python train.py --encoder_arch="tc_resnet" --model="encoder-decoder audio transcriber" --dataset="short read English sentences (LibriTTS-R)" --train_examples=26041 --gain_aug_db=6 --n_mels=64 --hop_length=160 --input="log_mel" --spec_augment=true --win_length=512 --tokenizer="char" --vocab_size=32 --encoder_norm="batchnorm" --encoder_activation="relu" --encoder_depths=[2, 3, 3] --encoder_kernel_size=7 --encoder_stem="single" --encoder_widths=[128, 128, 128] --fusion="cross_attention" --label_smoothing=0.1 --decoder_width=128 --decoder_layers=7 --decoder_norm="layernorm" --decoder_norm_position="pre" --decoder_activation="swiglu" --decoder_mlp_ratio=4 --decoder_head_dim=48 --decoder_fused_qkv=false --decoder_bias="all" --decoder_qk_norm=true --decoder_parallel_block=false --decoder_inner_norm=false --decoder_positions="rope" --decoder_cross_attention_every=1 --decoder_tie_embeddings=true --init="kaiming_normal" --residual_init="zero_last" --optimizer="normuon" --muon_scale="spectral" --lr=0.022 --momentum=0.95 --nesterov=true --orthogonalizer="newton_schulz_5" --adamw_lr_other_params=0.00099 --steps=9400 --batch_size=64 --epochs=23.1 --lr_schedule="wsd_sqrt" --decay_fraction=0.3 --final_lr_fraction=0.05 --warmup_steps=280 --weight_decay=0.02 --adamw_weight_decay_other_params=0.05
Rows from block 2 of the text decoder, named by matrix and row number. Rows with one number belong to one attention dimension. Each number is 200 + 30 x the weight over its row's rms, rounded and kept within 0 to 999. All counts start at 0. After the name is the row's rms in percent of the matrix's.
# q: attention query (decoder.blocks.2.attn.q.weight, 96x128), inputs 64-127
# k: attention key (decoder.blocks.2.attn.k.weight, 96x128), inputs 64-127
q.0,130,198,210,221,198,197,214,234,228,194,223,291,204,219,198,185,155,194,247,254,208,201,154,149,200,277,224,211,194,241,213,196,187,200,223,196,173,194,215,199,129,245,181,231,217,216,206,168,180,203,154,203,232,219,212,163,179,222,203,116,175,174,189,206,196
q.1,113,184,212,183,235,171,167,227,159,177,277,208,254,161,236,262,212,186,169,199,209,204,205,155,273,174,195,199,213,178,191,179,192,168,171,196,238,186,185,213,226,186,186,192,209,240,226,143,212,188,210,176,222,201,172,255,198,222,235,216,119,189,199,213,181
q.2,108,205,208,196,205,191,250,239,208,221,212,208,216,141,233,219,200,231,175,211,175,241,176,169,141,216,227,201,206,184,191,204,176,167,263,296,220,196,176,202,225,211,177,177,218,224,185,220,165,179,212,212,241,225,171,229,197,221,207,231,190,174,208,158,179
q.3,092,236,190,216,182,188,218,193,221,144,181,216,174,198,209,219,246,220,232,205,233,221,167,182,215,210,192,208,158,226,201,205,195,218,182,221,216,220,212,176,222,197,161,201,205,213,129,215,141,238,184,223,218,209,182,144,255,223,181,199,226,178,243,262,210
q.4,095,191,228,211,190,269,219,216,175,173,169,164,173,202,203,194,254,218,239,203,263,159,233,217,120,189,179,189,234,200,193,211,189,201,245,256,198,245,255,166,161,200,245,164,234,226,185,167,174,199,195,219,139,199,234,227,204,189,219,213,227,229,184,184,166
q.5,099,233,220,168,222,213,160,230,148,174,183,180,235,257,223,210,234,214,239,193,245,149,215,199,193,182,200,242,170,156,164,262,173,191,176,119,235,141,217,217,196,158,171,197,223,179,167,202,209,189,199,266,225,180,192,219,220,223,174,223,134,188,181,195,195
q.6,098,248,206,219,206,208,206,227,255,235,226,146,214,197,230,190,211,161,199,141,208,190,205,195,206,209,185,146,152,247,211,277,198,230,187,203,182,225,219,224,214,269,229,200,240,220,201,219,153,208,225,176,207,195,145,199,171,185,247,182,183,196,225,198,183
q.7,090,205,238,196,189,254,202,236,217,200,238,213,176,261,194,186,199,150,230,258,190,197,239,174,184,119,138,220,258,195,216,182,196,153,191,223,184,190,165,187,170,148,222,194,170,211,194,211,212,194,209,196,241,148,202,160,188,205,197,163,214,277,192,177,208
q.8,109,164,160,159,185,253,210,155,239,159,168,219,210,193,167,135,223,224,249,175,177,271,239,170,224,181,225,189,205,207,225,215,227,217,203,191,210,247,173,173,242,186,188,241,147,228,181,266,170,158,195,229,215,218,217,184,210,226,147,237,234,162,209,177,176
q.9,093,203,251,172,223,189,239,205,199,186,214,144,178,162,286,184,208,256,217,193,215,182,135,180,214,218,224,173,206,220,216,185,196,234,192,184,198,253,154,171,152,184,166,248,192,201,253,148,185,216,209,188,206,216,178,203,198,169,230,188,179,252,193,166,175
q.10,109,211,188,184,178,219,220,217,209,210,226,220,237,213,208,208,225,197,234,191,146,227,170,211,173,181,157,190,220,212,227,222,210,188,265,219,157,180,145,269,196,244,181,168,208,240,173,205,210,158,188,219,205,195,151,132,161,137,186,202,225,175,191,199,223
q.11,099,251,189,203,162,174,173,217,192,164,194,211,194,242,265,155,190,203,172,185,208,189,172,215,181,146,209,223,163,244,165,218,207,271,213,194,136,212,198,253,187,201,195,195,178,230,245,208,235,207,229,208,218,200,182,188,123,148,188,179,235,247,235,222,228
q.12,104,174,203,196,204,181,246,194,209,228,179,186,260,219,194,196,196,251,187,164,224,219,178,192,156,125,196,163,194,231,186,193,162,215,256,126,224,229,245,193,221,201,215,179,230,216,208,241,215,199,224,199,241,213,217,188,213,193,183,276,209,189,225,201,160
q.13,109,229,213,221,184,217,160,157,210,209,220,152,218,212,170,191,194,212,161,266,197,198,210,215,228,229,194,178,187,211,221,168,166,130,217,216,180,191,193,144,210,133,216,205,217,163,195,203,211,162,231,220,204,245,196,157,221,232,178,177,253,119,177,219,201
q.14,094,196,293,250,218,212,222,219,240,234,266,239,201,200,189,255,225,174,209,211,233,175,200,181,218,190,196,234,226,144,198,179,179,195,175,196,214,167,199,178,228,209,147,214,175,232,157,198,228,232,148,198,171,171,254,179,156,227,205,224,158,194,274,237,253
q.15,094,230,184,221,168,174,184,194,178,248,218,207,172,239,225,230,160,209,220,266,238,173,223,210,186,183,218,201,216,189,228,214,203,219,181,179,129,162,260,178,190,173,170,215,198,169,167,233,166,254,177,169,191,154,206,212,207,163,200,223,192,189,206,232,244
q.16,102,238,215,185,256,174,213,209,176,133,189,197,204,209,228,198,198,219,181,208,190,153,188,233,202,231,249,190,197,215,214,213,249,230,159,195,207,195,209,232,206,212,203,171,214,205,254,218,162,165,217,206,222,179,190,189,158,235,211,208,157,171,159,206,181
q.17,101,239,150,210,202,171,205,189,223,213,222,172,202,196,228,186,218,244,172,175,208,176,222,191,239,191,238,168,193,216,134,208,167,222,192,227,193,187,250,229,208,180,170,234,132,118,215,157,202,209,252,208,137,207,226,148,164,208,228,153,227,235,223,214,190
q.18,095,167,187,196,225,224,164,224,213,215,196,242,110,196,161,171,193,232,168,191,184,220,166,229,174,240,222,207,165,172,250,208,246,152,224,183,200,160,249,215,233,168,243,207,178,235,202,118,177,210,188,174,173,200,151,198,246,244,196,201,234,185,207,168,239
q.19,100,123,179,221,141,153,222,240,172,188,218,200,189,230,161,232,175,173,216,215,201,249,234,186,263,159,181,170,189,178,217,219,169,236,165,238,198,224,222,197,211,200,196,243,235,229,187,208,162,249,216,186,95,213,238,224,202,175,207,218,229,237,219,209,157
q.20,106,155,225,233,208,173,212,204,224,205,172,170,168,191,164,228,195,223,220,189,142,172,186,246,135,221,159,220,151,243,173,216,214,226,226,218,142,192,184,184,208,213,257,185,210,223,219,144,200,179,195,193,229,232,247,218,164,266,153,189,170,159,191,194,196
q.21,101,221,179,204,121,156,192,164,206,201,178,178,226,167,156,198,215,242,152,196,165,237,218,191,241,195,128,227,205,191,129,210,245,209,203,181,183,166,211,240,204,217,205,154,177,227,264,189,188,186,215,162,203,246,200,187,206,225,268,164,217,221,231,188,197
q.22,100,156,171,229,169,150,180,174,232,222,193,140,204,182,168,191,202,165,231,248,196,220,180,171,174,231,197,210,189,158,177,227,192,204,237,174,217,197,205,191,234,161,127,168,202,242,262,205,241,235,165,221,199,148,212,193,162,204,222,233,179,222,154,267,207
k.0,096,218,173,199,162,197,193,144,176,232,195,180,198,195,248,155,217,220,199,192,182,240,224,220,228,180,238,184,226,253,241,185,164,256,284,265,185,216,224,177,214,200,225,131,177,220,185,137,201,193,222,194,211,193,215,176,173,243,237,203,227,173,201,197,186
k.1,106,215,206,135,185,217,228,233,219,215,158,209,159,161,217,190,160,213,146,199,217,198,203,219,205,203,186,214,211,182,242,223,173,189,190,208,191,202,192,169,172,165,223,190,227,186,242,175,237,178,150,242,162,207,201,143,202,164,195,172,204,199,211,199,178
k.2,108,227,191,173,173,271,212,180,194,278,186,200,256,177,202,184,189,187,178,191,218,232,213,209,162,163,198,186,283,253,243,246,227,271,260,179,177,177,209,208,189,186,188,179,156,181,178,144,225,177,182,213,210,148,193,198,199,197,218,225,240,149,222,194,270
k.3,103,209,185,181,191,214,202,246,189,186,242,164,207,225,168,190,184,205,164,226,251,169,193,161,172,162,188,168,228,201,155,185,218,167,191,150,192,165,241,245,165,253,210,224,202,194,214,225,215,170,245,207,189,226,192,202,186,166,209,232,195,191,200,176,194
k.4,118,200,196,226,156,195,184,185,142,260,220,207,193,173,190,197,191,163,249,208,177,217,234,241,166,174,188,203,126,171,168,195,224,233,258,258,193,263,200,212,222,216,180,158,262,230,169,163,182,189,212,203,162,203,243,219,197,211,253,240,214,189,225,220,197
k.5,104,163,169,260,242,186,218,220,204,182,223,160,188,221,163,217,181,146,211,174,250,195,185,189,204,196,179,183,169,238,231,271,161,152,162,186,214,170,211,168,221,180,166,208,185,221,245,208,189,245,233,230,251,181,219,208,194,180,190,154,126,162,213,176,194
k.6,093,154,154,212,178,215,220,214,144,207,201,229,160,193,211,238,196,190,197,163,230,204,212,192,234,160,186,202,203,219,240,186,215,162,228,243,211,227,146,222,176,232,201,107,249,193,245,189,205,170,189,209,231,206,205,184,196,187,231,172,166,210,176,258,213
k.7,086,200,213,174,247,181,153,226,192,144,202,270,159,220,183,232,193,166,219,220,200,193,181,226,200,218,192,209,178,227,193,207,238,184,181,168,205,150,162,155,199,260,169,236,217,227,270,176,176,204,171,184,209,185,210,205,156,202,163,204,212,172,262,207,174
k.8,103,164,197,197,236,203,172,176,173,182,210,238,270,245,191,174,223,213,243,199,172,178,194,205,166,209,196,218,202,211,231,211,191,216,166,187,149,181,211,216,166,212,152,159,191,230,224,209,176,226,196,160,178,211,178,186,188,207,228,241,153,195,263,213,174
k.9,105,224,248,204,213,185,205,204,233,243,182,242,232,213,178,203,179,205,195,201,187,190,223,157,217,208,184,271,185,141,164,160,195,209,173,216,213,225,218,151,293,172,200,209,143,232,143,182,217,238,231,222,204,195,177,193,196,246,210,166,212,188,125,160,210
k.10,109,188,187,269,195,163,250,197,242,225,123,163,187,228,161,156,228,187,148,225,272,235,194,257,239,186,149,199,202,205,173,191,220,196,165,220,181,250,202,191,218,209,199,175,198,240,210,169,176,167,238,194,236,180,185,204,180,259,180,224,184,176,208,234,219
k.11,093,150,183,160,199,278,215,171,220,130,231,184,206,243,131,186,202,225,193,169,234,214,224,238,187,221,244,189,195,143,207,191,221,161,157,176,189,189,183,175,180,164,243,169,201,264,237,204,201,194,224,173,219,212,140,153,164,191,193,273,203,169,167,188,234
k.12,101,160,240,157,214,232,189,127,240,135,227,182,201,262,180,222,184,181,185,229,182,222,135,230,223,201,177,217,211,229,223,208,193,175,190,241,234,236,237,243,186,191,195,203,191,192,192,156,205,190,170,182,229,179,247,226,172,194,218,194,186,149,184,193,209
k.13,105,189,230,198,159,177,188,251,200,181,179,212,221,196,213,207,185,281,264,181,176,153,266,202,194,206,137,125,219,215,212,221,169,228,206,192,202,276,196,170,225,245,172,191,199,218,176,217,178,187,188,215,190,251,174,222,194,206,212,176,184,217,221,171,180
k.14,096,221,178,212,209,246,251,122,200,160,211,178,234,182,219,160,188,188,166,247,205,182,187,227,226,193,174,263,210,203,127,226,183,234,211,156,210,200,180,208,203,226,192,211,184,162,125,236,189,206,219,226,217,181,218,161,208,189,178,222,257,236,176,225,185
k.15,095,170,195,162,218,191,231,199,210,193,230,194,161,212,229,239,231,184,216,180,186,234,226,244,201,168,211,244,132,130,190,192,144,254,232,174,272,148,248,168,214,191,188,220,203,155,249,218,205,232,199,189,194,162,217,208,190,210,156,197,226,217,153,192,230
k.16,095,220,201,188,215,158,214,208,235,189,193,172,205,177,159,217,197,196,213,174,218,125,219,170,219,192,231,188,208,204,186,250,242,180,202,227,214,144,211,208,236,147,239,197,227,170,212,218,186,217,236,176,209,149,128,200,137,150,194,202,208,257,215,194,165
k.17,101,219,182,204,247,180,218,161,288,125,203,264,188,205,211,210,186,181,209,173,179,181,172,222,164,169,213,222,221,190,193,186,208,188,170,198,223,207,149,190,174,194,203,203,165,196,169,212,219,174,200,225,185,226,230,199,230,173,149,202,229,190,137,180,191
k.18,099,228,192,218,184,111,206,231,134,226,217,178,185,171,158,198,241,208,200,202,198,273,212,174,216,200,215,200,231,189,156,261,211,234,207,165,185,172,197,195,221,204,201,225,205,185,182,206,158,219,220,173,208,221,199,213,234,220,223,220,190,216,210,210,175
k.19,096,125,203,176,189,186,193,202,234,157,139,223,142,179,179,184,189,183,221,196,141,197,258,215,186,197,206,178,207,194,196,186,227,153,200,218,201,204,181,275,172,222,232,178,195,218,188,202,220,227,203,203,184,191,176,193,260,217,173,186,201,237,255,215,195
k.20,101,265,175,184,187,224,195,132,179,215,193,191,182,241,163,249,209,203,197,174,234,167,231,220,197,231,169,180,214,182,211,207,237,211,211,212,227,158,233,235,183,206,228,197,240,207,220,228,245,208,188,127,153,215,162,192,192,207,209,205,216,203,176,181,219
k.21,100,201,225,208,222,197,204,205,229,213,197,180,202,221,176,182,214,208,159,220,210,218,167,161,196,244,194,186,132,187,190,201,208,185,189,201,245,197,202,207,150,208,209,220,199,191,141,224,153,182,202,208,226,246,239,206,222,164,158,140,202,186,160,159,239
k.22,106,200,244,167,240,238,191,194,244,219,205,259,133,175,161,241,201,194,164,185,180,221,177,185,221,194,215,227,174,195,213,209,234,173,162,244,241,198,202,171,205,196,136,204,196,223,192,174,222,179,168,161,203,208,150,167,213,209,195,174,177,198,263,155,229