config.yaml
tokenizer: "char"
optimizer: "normuon"
muon_scale: "spectral"
lr: 0.022
orthogonalizer: "newton_schulz_5"
Rows from block 2 of the audio encoder, named by matrix and row number. Rows with one number belong to one channel. Each number is 128 + 32 x the weight over its row's rms, rounded and kept within 0 to 255. All counts start at 0. After the name is the row's rms in percent of the matrix's.
# convs0: first width-7 conv, stride 2 (encoder.blocks.2.convs.0.weight, 128x128x7), inputs 50-59, a 7 kernel for each
# convs1: second width-7 conv (encoder.blocks.2.convs.1.weight, 128x128x7, transposed), outputs 50-59, a 7 kernel for each
convs0.12 102 [128 103 119 115 142 135  99 117 184 176 101 130  91  83  69  58  78 159 100 114 160  84 134 147 154 172 145 161 138 137 114  96 107 111 132 115 101 142 122 105 102 102 161 144 105 147 157 148 118  97 108 122 138 148 135 139  88 157  97  82  87 136 169 132 133 130 115  77 117 123]
convs0.13 096 [123 108 121 161  82 125 120 100  81 152 136  81 135  99 179 158 186 177 155 177 155 128 132  91  70 125 148  72 182 126 221 212 234 186 165 111 132 142 133 128 147 157 146 121 139 152 114 147 163 156 135 141  95  94 118 169 112  33  25  63  84 105 167 124  68  85 116 161 126 162]
convs0.14 101 [116 122 106 109 120 127 132  86 159  96 125 205 169  94 116 135 100 137 129 171 127 112 116 151 160 166 137 115  93 113 124 135 120 137 149 159 144 187 170 158 138 120 106 128 160 136 135 132 109 105 126 143 166 182 169 120 117 119 105 152 155 131 112 159 224 125 135 145 176 154]
convs0.15 100 [127  92 163 216  80 111 114 154  79 173 109  92 185 139 149 140 160  48  46 107 122 129  82  68  98  82 156 182 171 121 116 154 127 143 169  77 137 151 146 138 107 165 150 137 120 115  82  89 109 135  40  96 121 125 138 156 112 101 127  66  74 162 138 105 105 111  75  91 140 166]
convs0.16 100 [168 144 123 107  97  88 122 167  93 134 181 121 115 135 138 124 115 153 178 182 169 140 188 188 169 166 147  65 100 177 160 151 100 105 149  98 106 145 119  95 123 183 153 132 145 165 157 116 125 132 119  76 108 107 101 128  92  73 123 147 105  93  88  50 156  97 150 165  77 103]
convs0.17 100 [188 133  54  80 146 108 133  85 125 159 160  69 125 112 136 179 127  99 154 157 163  87 113 114 120 109 118 109 109 154 175 146  73 106 120 148 180 119 143  99 130 150 114  94  55  92  93 120  91 119 147 173 161  96  85 109 120 137 118 149 206 154 105 177 135 103 101 141 161 114]
convs0.18 099 [119 104 134 167 148  94 151 139 148  59  92 172 176 118 104 104 116 120  90 114 153 107 123  81 107 109 132 133 171 157 104 150 104 143 194 131 140 154 192 122 114  76 116 117 126 132 107 143 178 150 178 169 109 117 104  94 132 110 122 104 138 129 126  84 141  92 113 154 156 184]
convs0.19 100 [ 51 116 122 107 131 161 157 155 129 145 124 131  81 160 112 130 106 172 155 140 126 177 139 119 124 127  99  78 140 128  90  74  81 142 187 168  71 109 108 137  98 129  36  89  93 117 127 109 117 135 146 123 117 142 177 129  34 119 140 121 148 162  93 115 210 120 123  83 149 208]
convs0.20 100 [ 71 138 155 152 149  93  95 107 132  82 153 145 128 190  90 112 125 189 206 149  95  89 107  99  57  79  98 111 135 111 131  94 139  79  94 147 131 137 132 136 117 162 166 146 116 111 106  97  75 146 134 116 114  90  57  66 187 119 111 184 141 160 208 138 152 118 121 166 130 116]
convs0.21 099 [146 127 115 156 134  60 153 167 220 129 104 109 114  73 122 135 126 112  56  63  52 128 138 136 142 117 132 148 185 114 196 160  93  97  65 120 121  91 127 110 138  90 133 150 180 167 160 131 142  96 146 128 177 148 134 119 167  89  90 125 124 132  87 187 118 116 115  83 155 131]
convs0.22 101 [ 75  93 162 136 116 118 117 138 155 109  86  84 214 112 121 135 122 175 129  37 120 135 127 171 125 135 160  99 201 110  66 212 234 113  40 108  70 135 177 104 111 152 112 123 148 136 100 109 117  93 143 134 120 120 119 118 145  78  63 102 104 121 237  72  78  96 196 162  72 108]
convs0.23 102 [113  87  92 105 146 131 133 156 123  70  90  81  61  82 140 135 172 148 148 108 127 139 197 178 196 144 153 128  44 101  94 136 147 130  77  79 107 153  96 101  65 119  94 120 108  97  90 109 140 122 153 230 172 150 128 121 196 116  94  81 146  94 140 172 145  77 143 118 177 154]
convs0.24 097 [148 141 220 161  52 104  93 154  85  72 102  49 119 180 164 170 169 152 186 148 139 101  92  78 168 136 150  83 143  86 108 134 150 143 110 144  77  60  97 149 126 103 121 130 107 142  91 105  84  86  99 130 138 196 163 200 179 126 159 163 108 154 132 119 123 151 165 166  96  97]
convs0.25 100 [124 118  95 155 143 149 120  72 103 126 111 104 201 186 152 139 110 130 105 145 165  78 140 142 223 179 123 122  71  99 136 150 115  93 164 130 142 168  59  83 100  85 164 131 175 167 145 130 136 113 146 112 133 175 181 164 127 154  96  71 146 125 130 136 119  65 175 212 132 106]
convs0.26 100 [107 131 115 137  88  92 123 121 152 188 123 128 112 121 172 169 131 119  91 124 132  87 101 159 181 139 121 124 121 126 151 173 115  91 102 177 118 147 114  77 143 111 108 107 105 120 129 120 144 176 155 146 120 111 103 124 138 165 105  60 116 154 103 125 155 107  98 143 192  79]
convs0.27 100 [148  48  79 138 155 108 164 179 134 131 157  77 130  99 108  84  68 132 152 166 226 148 173 177 134 173 135 113 172 143 142  85  70  80 110 135 200 187  78 118  94 125 176 155 158 107 100 117 107 145 151 136 146 110 123 124  50  86 124 142 111 138  67 149 115 112 170 164 180 133]
convs0.28 103 [121 130 136 126  87  96 104 115 127 206 179 126 115  88 144 173 110  84 169 156 143 123  88 125 154 152 151 160 140 121  23  84 143 120 127  94 138 106 153 105 147 166 170 131 147 128 136 161 164 145  76 166 139 141 145 122  56 126 222 132 104  80  93 206 150  71 112 156 124 124]
convs0.29 100 [106 150 148 139 136  97 136 108 100  70 170 131 108  93  89 119 153 133 133 132 158  97 104  92 114  73  65 112 164 141 123  66  61 135 135 123  83 157 154 144 106 175 104 131  95  86  45  55  91 206 155 126 107 109 119 120 175 125  80 118 159 102  46 126 163  89  56 114 196 174]
convs0.30 099 [113 166 103 115 118 163 100 125 161 107  58 142 134  34 147  98 159 113 120 108 103 133 130 104  87  93 146 158 111 117 140 136 139 154  69 141  91 100 153 144 132 141 191 191 165 179 189 128 150 147 165 140 140 113  67  58 197 125 105 140 126 168 141 129  44 124 118 122 160 175]
convs0.31 096 [167  96 122 131  87 150  99  97 100 109 149  66 124 113 141 127 147 137 126 135 163 130 151 115 124  91  95  92 196 148 162 122 160 101 130 101  78  85 100 156 140 104 128 152 162 160 134 152 159 127 137 148 126 109  90 124 100  81 190 108 141 139 131 162 185 142 152 101 134 173]
convs0.32 098 [134 194 114 123  99 125 137 137 148  57 108 123 101 121 144 138 140 134 105 141 114 142 131 152 160 141 139 165 161 149 102 140 158 125 160 143 128 185 124 138 148 147 129 112 131 131  99 122 127 116 129 104 100 131 142 108 132 166 169 144 140 134  50 151  93 111 102 101 121 157]
convs0.33 098 [ 80  68  66  44 165 168 174 110  92 122 196 149  48  84 117  79 137 125 118 105 136 174 123 104 117 145 132 127 171 176 106  87  93  97 108  65  89 113  92 124 130  92 151 102 124 122 106 143 162 121 105 116 125 120 104 125  49 146 149 186 122  92  56  87 173  72  63  87  84  93]
convs0.34 099 [122 104 160 118 139 128  99 110 122 154 112  92 127  96 126 160 144 151 152 127 163 107 127 151 131  74  75  59 198 146  78  93 174  72  95 109 157 108  84  35 109 114 159 137 156 121 149 133 143 123 149 146 150 101 113 109 143 114 179 138 170 135 133 104  89 117 111 165 126  59]
convs1.12 104 [189 127 170  78 125 130 115  99 106  97 120 103 137 120 159 132 131  75 119 103 132 144 133 113 154 136 111 127 120 125  89 165 147 135 191 151 141 121 124 157 140 129 115 100 145 106 114 111 157 135 113 139 126 147 164 196 147 113 185 129  87  92 156 151 140 177  82 114 119 157]
convs1.13 112 [135 133 163  53  71 149  99 147 142 135 127 148 157 126 102  74 140 164 118 135 112 130 119 115 134  97 142 118 149 126 118  98 133 159 144 167 161 160 171 200 120 101 154 149 147 110 113 111 159 122  89 173 118 115 114 134 113 104 124 110  98  97 155 110  97 129  86 160 136 117]
convs1.14 103 [113 117  99  87 121  73 128 159 134 164 143 155 153 101  87 169 117  48 133 140 148 116  76 209 139 120 121 144 146 147 111 149 166  95  83  78 136 128 110 114 119 128 105 108 167 139 170 208 138 156 127  91 124 118 131 131 133 162 138 180 133 105 140 120 102 188 108 134 174 200]
convs1.15 103 [118  98 100 136 130 113 160 138  85 120 114 144 139 148 132 111 158  79 142 141 154 143 134 123 136 122 125 144 139 125 181 118 107 156 171 137 157 151 120 138 129 135 132 162 167  95  92 137 117  75 151 100  94 163 155 110 149 127 162 153 199 102  64 104  96 132 149 144 141  83]
convs1.16 097 [108  89 122 109 203 143 101 155 169  92 109 141 173  77 101 171  80  89 138 170 127 110 156 150 105  72 148 160 125 120 116 166 131 124 125 137 135 199 148 103 101 127 152 144 108 132 152 121 195 176 121 185 184 104 154 107 150 129  98 120 144 152  89 104 102 124 108  92 129  96]
convs1.17 120 [ 89 136 102 120 126 138 141 118 104 128 164 102 101 133 139 164 153 145 175  94  82 102  98  80 113 101 106 114 122  94 172 176  98 121 179 115 136  32  15 155 146 117 157  94 118  87 173 138 118  51 131  77  32 143 108 117  85 168 221 168 116 101  67 119 132 166  98 158 127 130]
convs1.18 093 [ 45 128 176 125 117 100 151 126 130 107 120 138 163 120  96 164 167 105  70 125  97 109  34 101 151 150 137  87  92 108 174 195 165 107  97  70 131 168 111 142 131 163 170 131 123 123 161 178 180 162 136 121 112 116 141 155 136 172 173 142 139 143 161 109 131 117 153 156 103 102]
convs1.19 102 [113  89 100 125 126 205 164 146 134 122 136  96  66 130 120 108 103 125 115 154 160 142 138  78  84 140 140  35 131 139  92 166 180 123 125 157 164 163  90 146 110 153 124 148  94 151  90  86  95  74 142 192 146 115 133 111  89 140 129  95  95 138 174  97 154 129 125 137 123 107]
convs1.20 094 [ 94  94 143 185 133 169 133 173  70  74  92 106 167  92 161  72  99 107 156 104 142 174  95 150 149 168 168 178 105 116 135   1 139 147 103  71 115 126 143 126 139  70 124 152 123 123 112 110 101 154 112 107 145 173 146 148 173 185 128 161 127 198 178 111 117 125 119  98 125 121]
convs1.21 094 [106 124 131 102  83 111 163 101 126 175  81 115 102 141 173 173 144 102 121 103 143 113 116 100 148 152 130  79 138 130 106 123 115 130 115 127 159 172 128 104 177 138 113 101 100 138 183 219 209 151 155 210 178 138 112 108 122 139 175 147 155 171 138 150 124 160 116 147  87 118]
convs1.22 097 [154 104 179 114  78 145 125 115 113 141 207 135 112 106 131 110 151 144 108 117 124 115  60  88 105  64 130 110 120 175 229 125 157 195 179 163 129  97 127 133 104 177 174 110 167  93 184 170 116 100  82  52 143 186 146 149  75 142 123 118 111 147  78 116  75 152 117 105 189 157]
convs1.23 103 [128 153 122 103 134 138 130 143 106 116  71 181 151 119 105 125 121 148 108 155 124  83  93  62  57 107 165 124 169 144 101 116 118 146 104 121 112 101  63  99 108 175 105 114 120 144 157 142 158 163 135 180 102  50 126 117 100 110 132 141  63 176 152 125 111 133 137 107 173 127]
convs1.24 104 [115  84  66 127 104 149 155 131 198 106 120 115 116 136 110 168  79  39 109 164  87 197 185 104 125 127  83  62 138 143  79 136 161 137 101  88 136 142  96 152 139 103 140  98 142 149  91 180 150 118 145 184 105 129 161 209  95  97 143 157  45 121 140 153 142  89 137 165 144 139]
convs1.25 091 [134 174 181 101 110 156 120 144 151 135  93 107 127  95  95 118 157 118 115 102 118 121 100  72 131 129 125 153 117 190 119 163 146 144 146 149 134 137 138 139 123 128 146 115 119 109 149 163 105 148  93 105 136 124 129 114  96  79 113 126 153 136 100 116 141  67 168 163 110 118]
convs1.26 099 [156 126 189  66 101 113 100 149 104 119 114 129  82  62 149 142 113 128 168 158 150 128 128  64 130 159 167 158  94 182 133 204  79 153 168 107 122 105 101  96 158 128 132  89 116 113 131 106 116 162 131 237  92 100 158 141 125 126 142 164 115 108 128 120  59 131 139 127  97 149]
convs1.27 105 [ 98 132 118  75 109  79  86 126 145 150 137 127 132 121 154 131 112  88  69 111 168  59  85 120 145 153 125 182 130 126 112 115 111 136 175 127 143 126 161 168 146 148 141 125 148 128 157 110 110  98 132 130 172 119  82  82  72 140  79  63 122 162 153 165 185 190 106 116 119 129]
convs1.28 106 [131 128 155 233 180 130 167 183  27 154  82 143 116 112 136  97 125 160 141 143  75 153 137 143 143 172 140 102 136 149 176 121  79 104 120 119 138 111 105 117 119 194 140 103  99 122 161 195 109 138 116 137  93 169 135  98 104  80 109 166 153 124 113 109 120 157 152  85 121  65]
convs1.29 108 [181 134 113 162 109 142 130 105 161 167  83 132 130 192 130 115 107  39 143 136 139 189 189 208 124 151 125  88 127  96 148 148 200 150 156 131 178 144 128 105 116 135 133 167 137 143 147 122 134  86 147 187 115 133 158 153 147  88 114 147 127 105  74 137 150 169  87 127 126 161]
convs1.30 095 [135 183 174 138  78 132 129 143 138 137 147 119 132 105 117 108 170 177 118 100 116 194 171 102 130 126 112 104  91 152 146  71 160  78 128 132 131 165  98 108 124 119 141 146 132 129 163 112 132 147 121 133 186 126 107 107 136 103 116  87 106 102 139 112 155 183 140 103  84  76]
convs1.31 104 [179 144 147  60  74  45 118 145 103 118 114 114 142 183 113 129 132 172 149 145 171 103  97  70 154 176 151 177 119 170 247 166  80  93 126 128  98 142 130  90 117 134 154 115 122  41  67 132 152 145 130  62  45  99 128 108 134 170 110 120 159 101  82  65  96 127 106  79 112 114]
convs1.32 097 [154 119 123 105  75 101  80  88 181 128  56 130 180 137  92 121 135 156 117 161 130 186 153 123  98 107 116 113 120 100 144 162 101 104 109 103 170 121 125 104 125 105 126 137 152 127  78  82 105 146 157 105 124 121 168 133 184 142 120 167 148 165 126 152 118 166 119  94 104  67]
convs1.33 089 [122 133 122 111  96  85 108  77  47 165 138 138 170  91 143 175 123 140 122 108  86 126 124 170 151 111 136 156 118 118 141  82 135 127 135 147 115 132 109 100  90  94 151 100  90  43 116  89 151 129 155 133 181 167  99  95 129 169 142 145 187  93 159  72 176 121 121 120 142  78]
convs1.34 102 [100 134  72 108 150 161  88 163 126 115 152 164  97  99 119 117 144 178 111 109 117  79 104  95 137  78  62 108  96 177 142 122  97  95 139 132 136 195 194 105 116 109 145 170 163 127 165 137 131  86  50 144 155 153 161 169 131 142 167 164 137  89  88 130  89  97 133 194 137 162]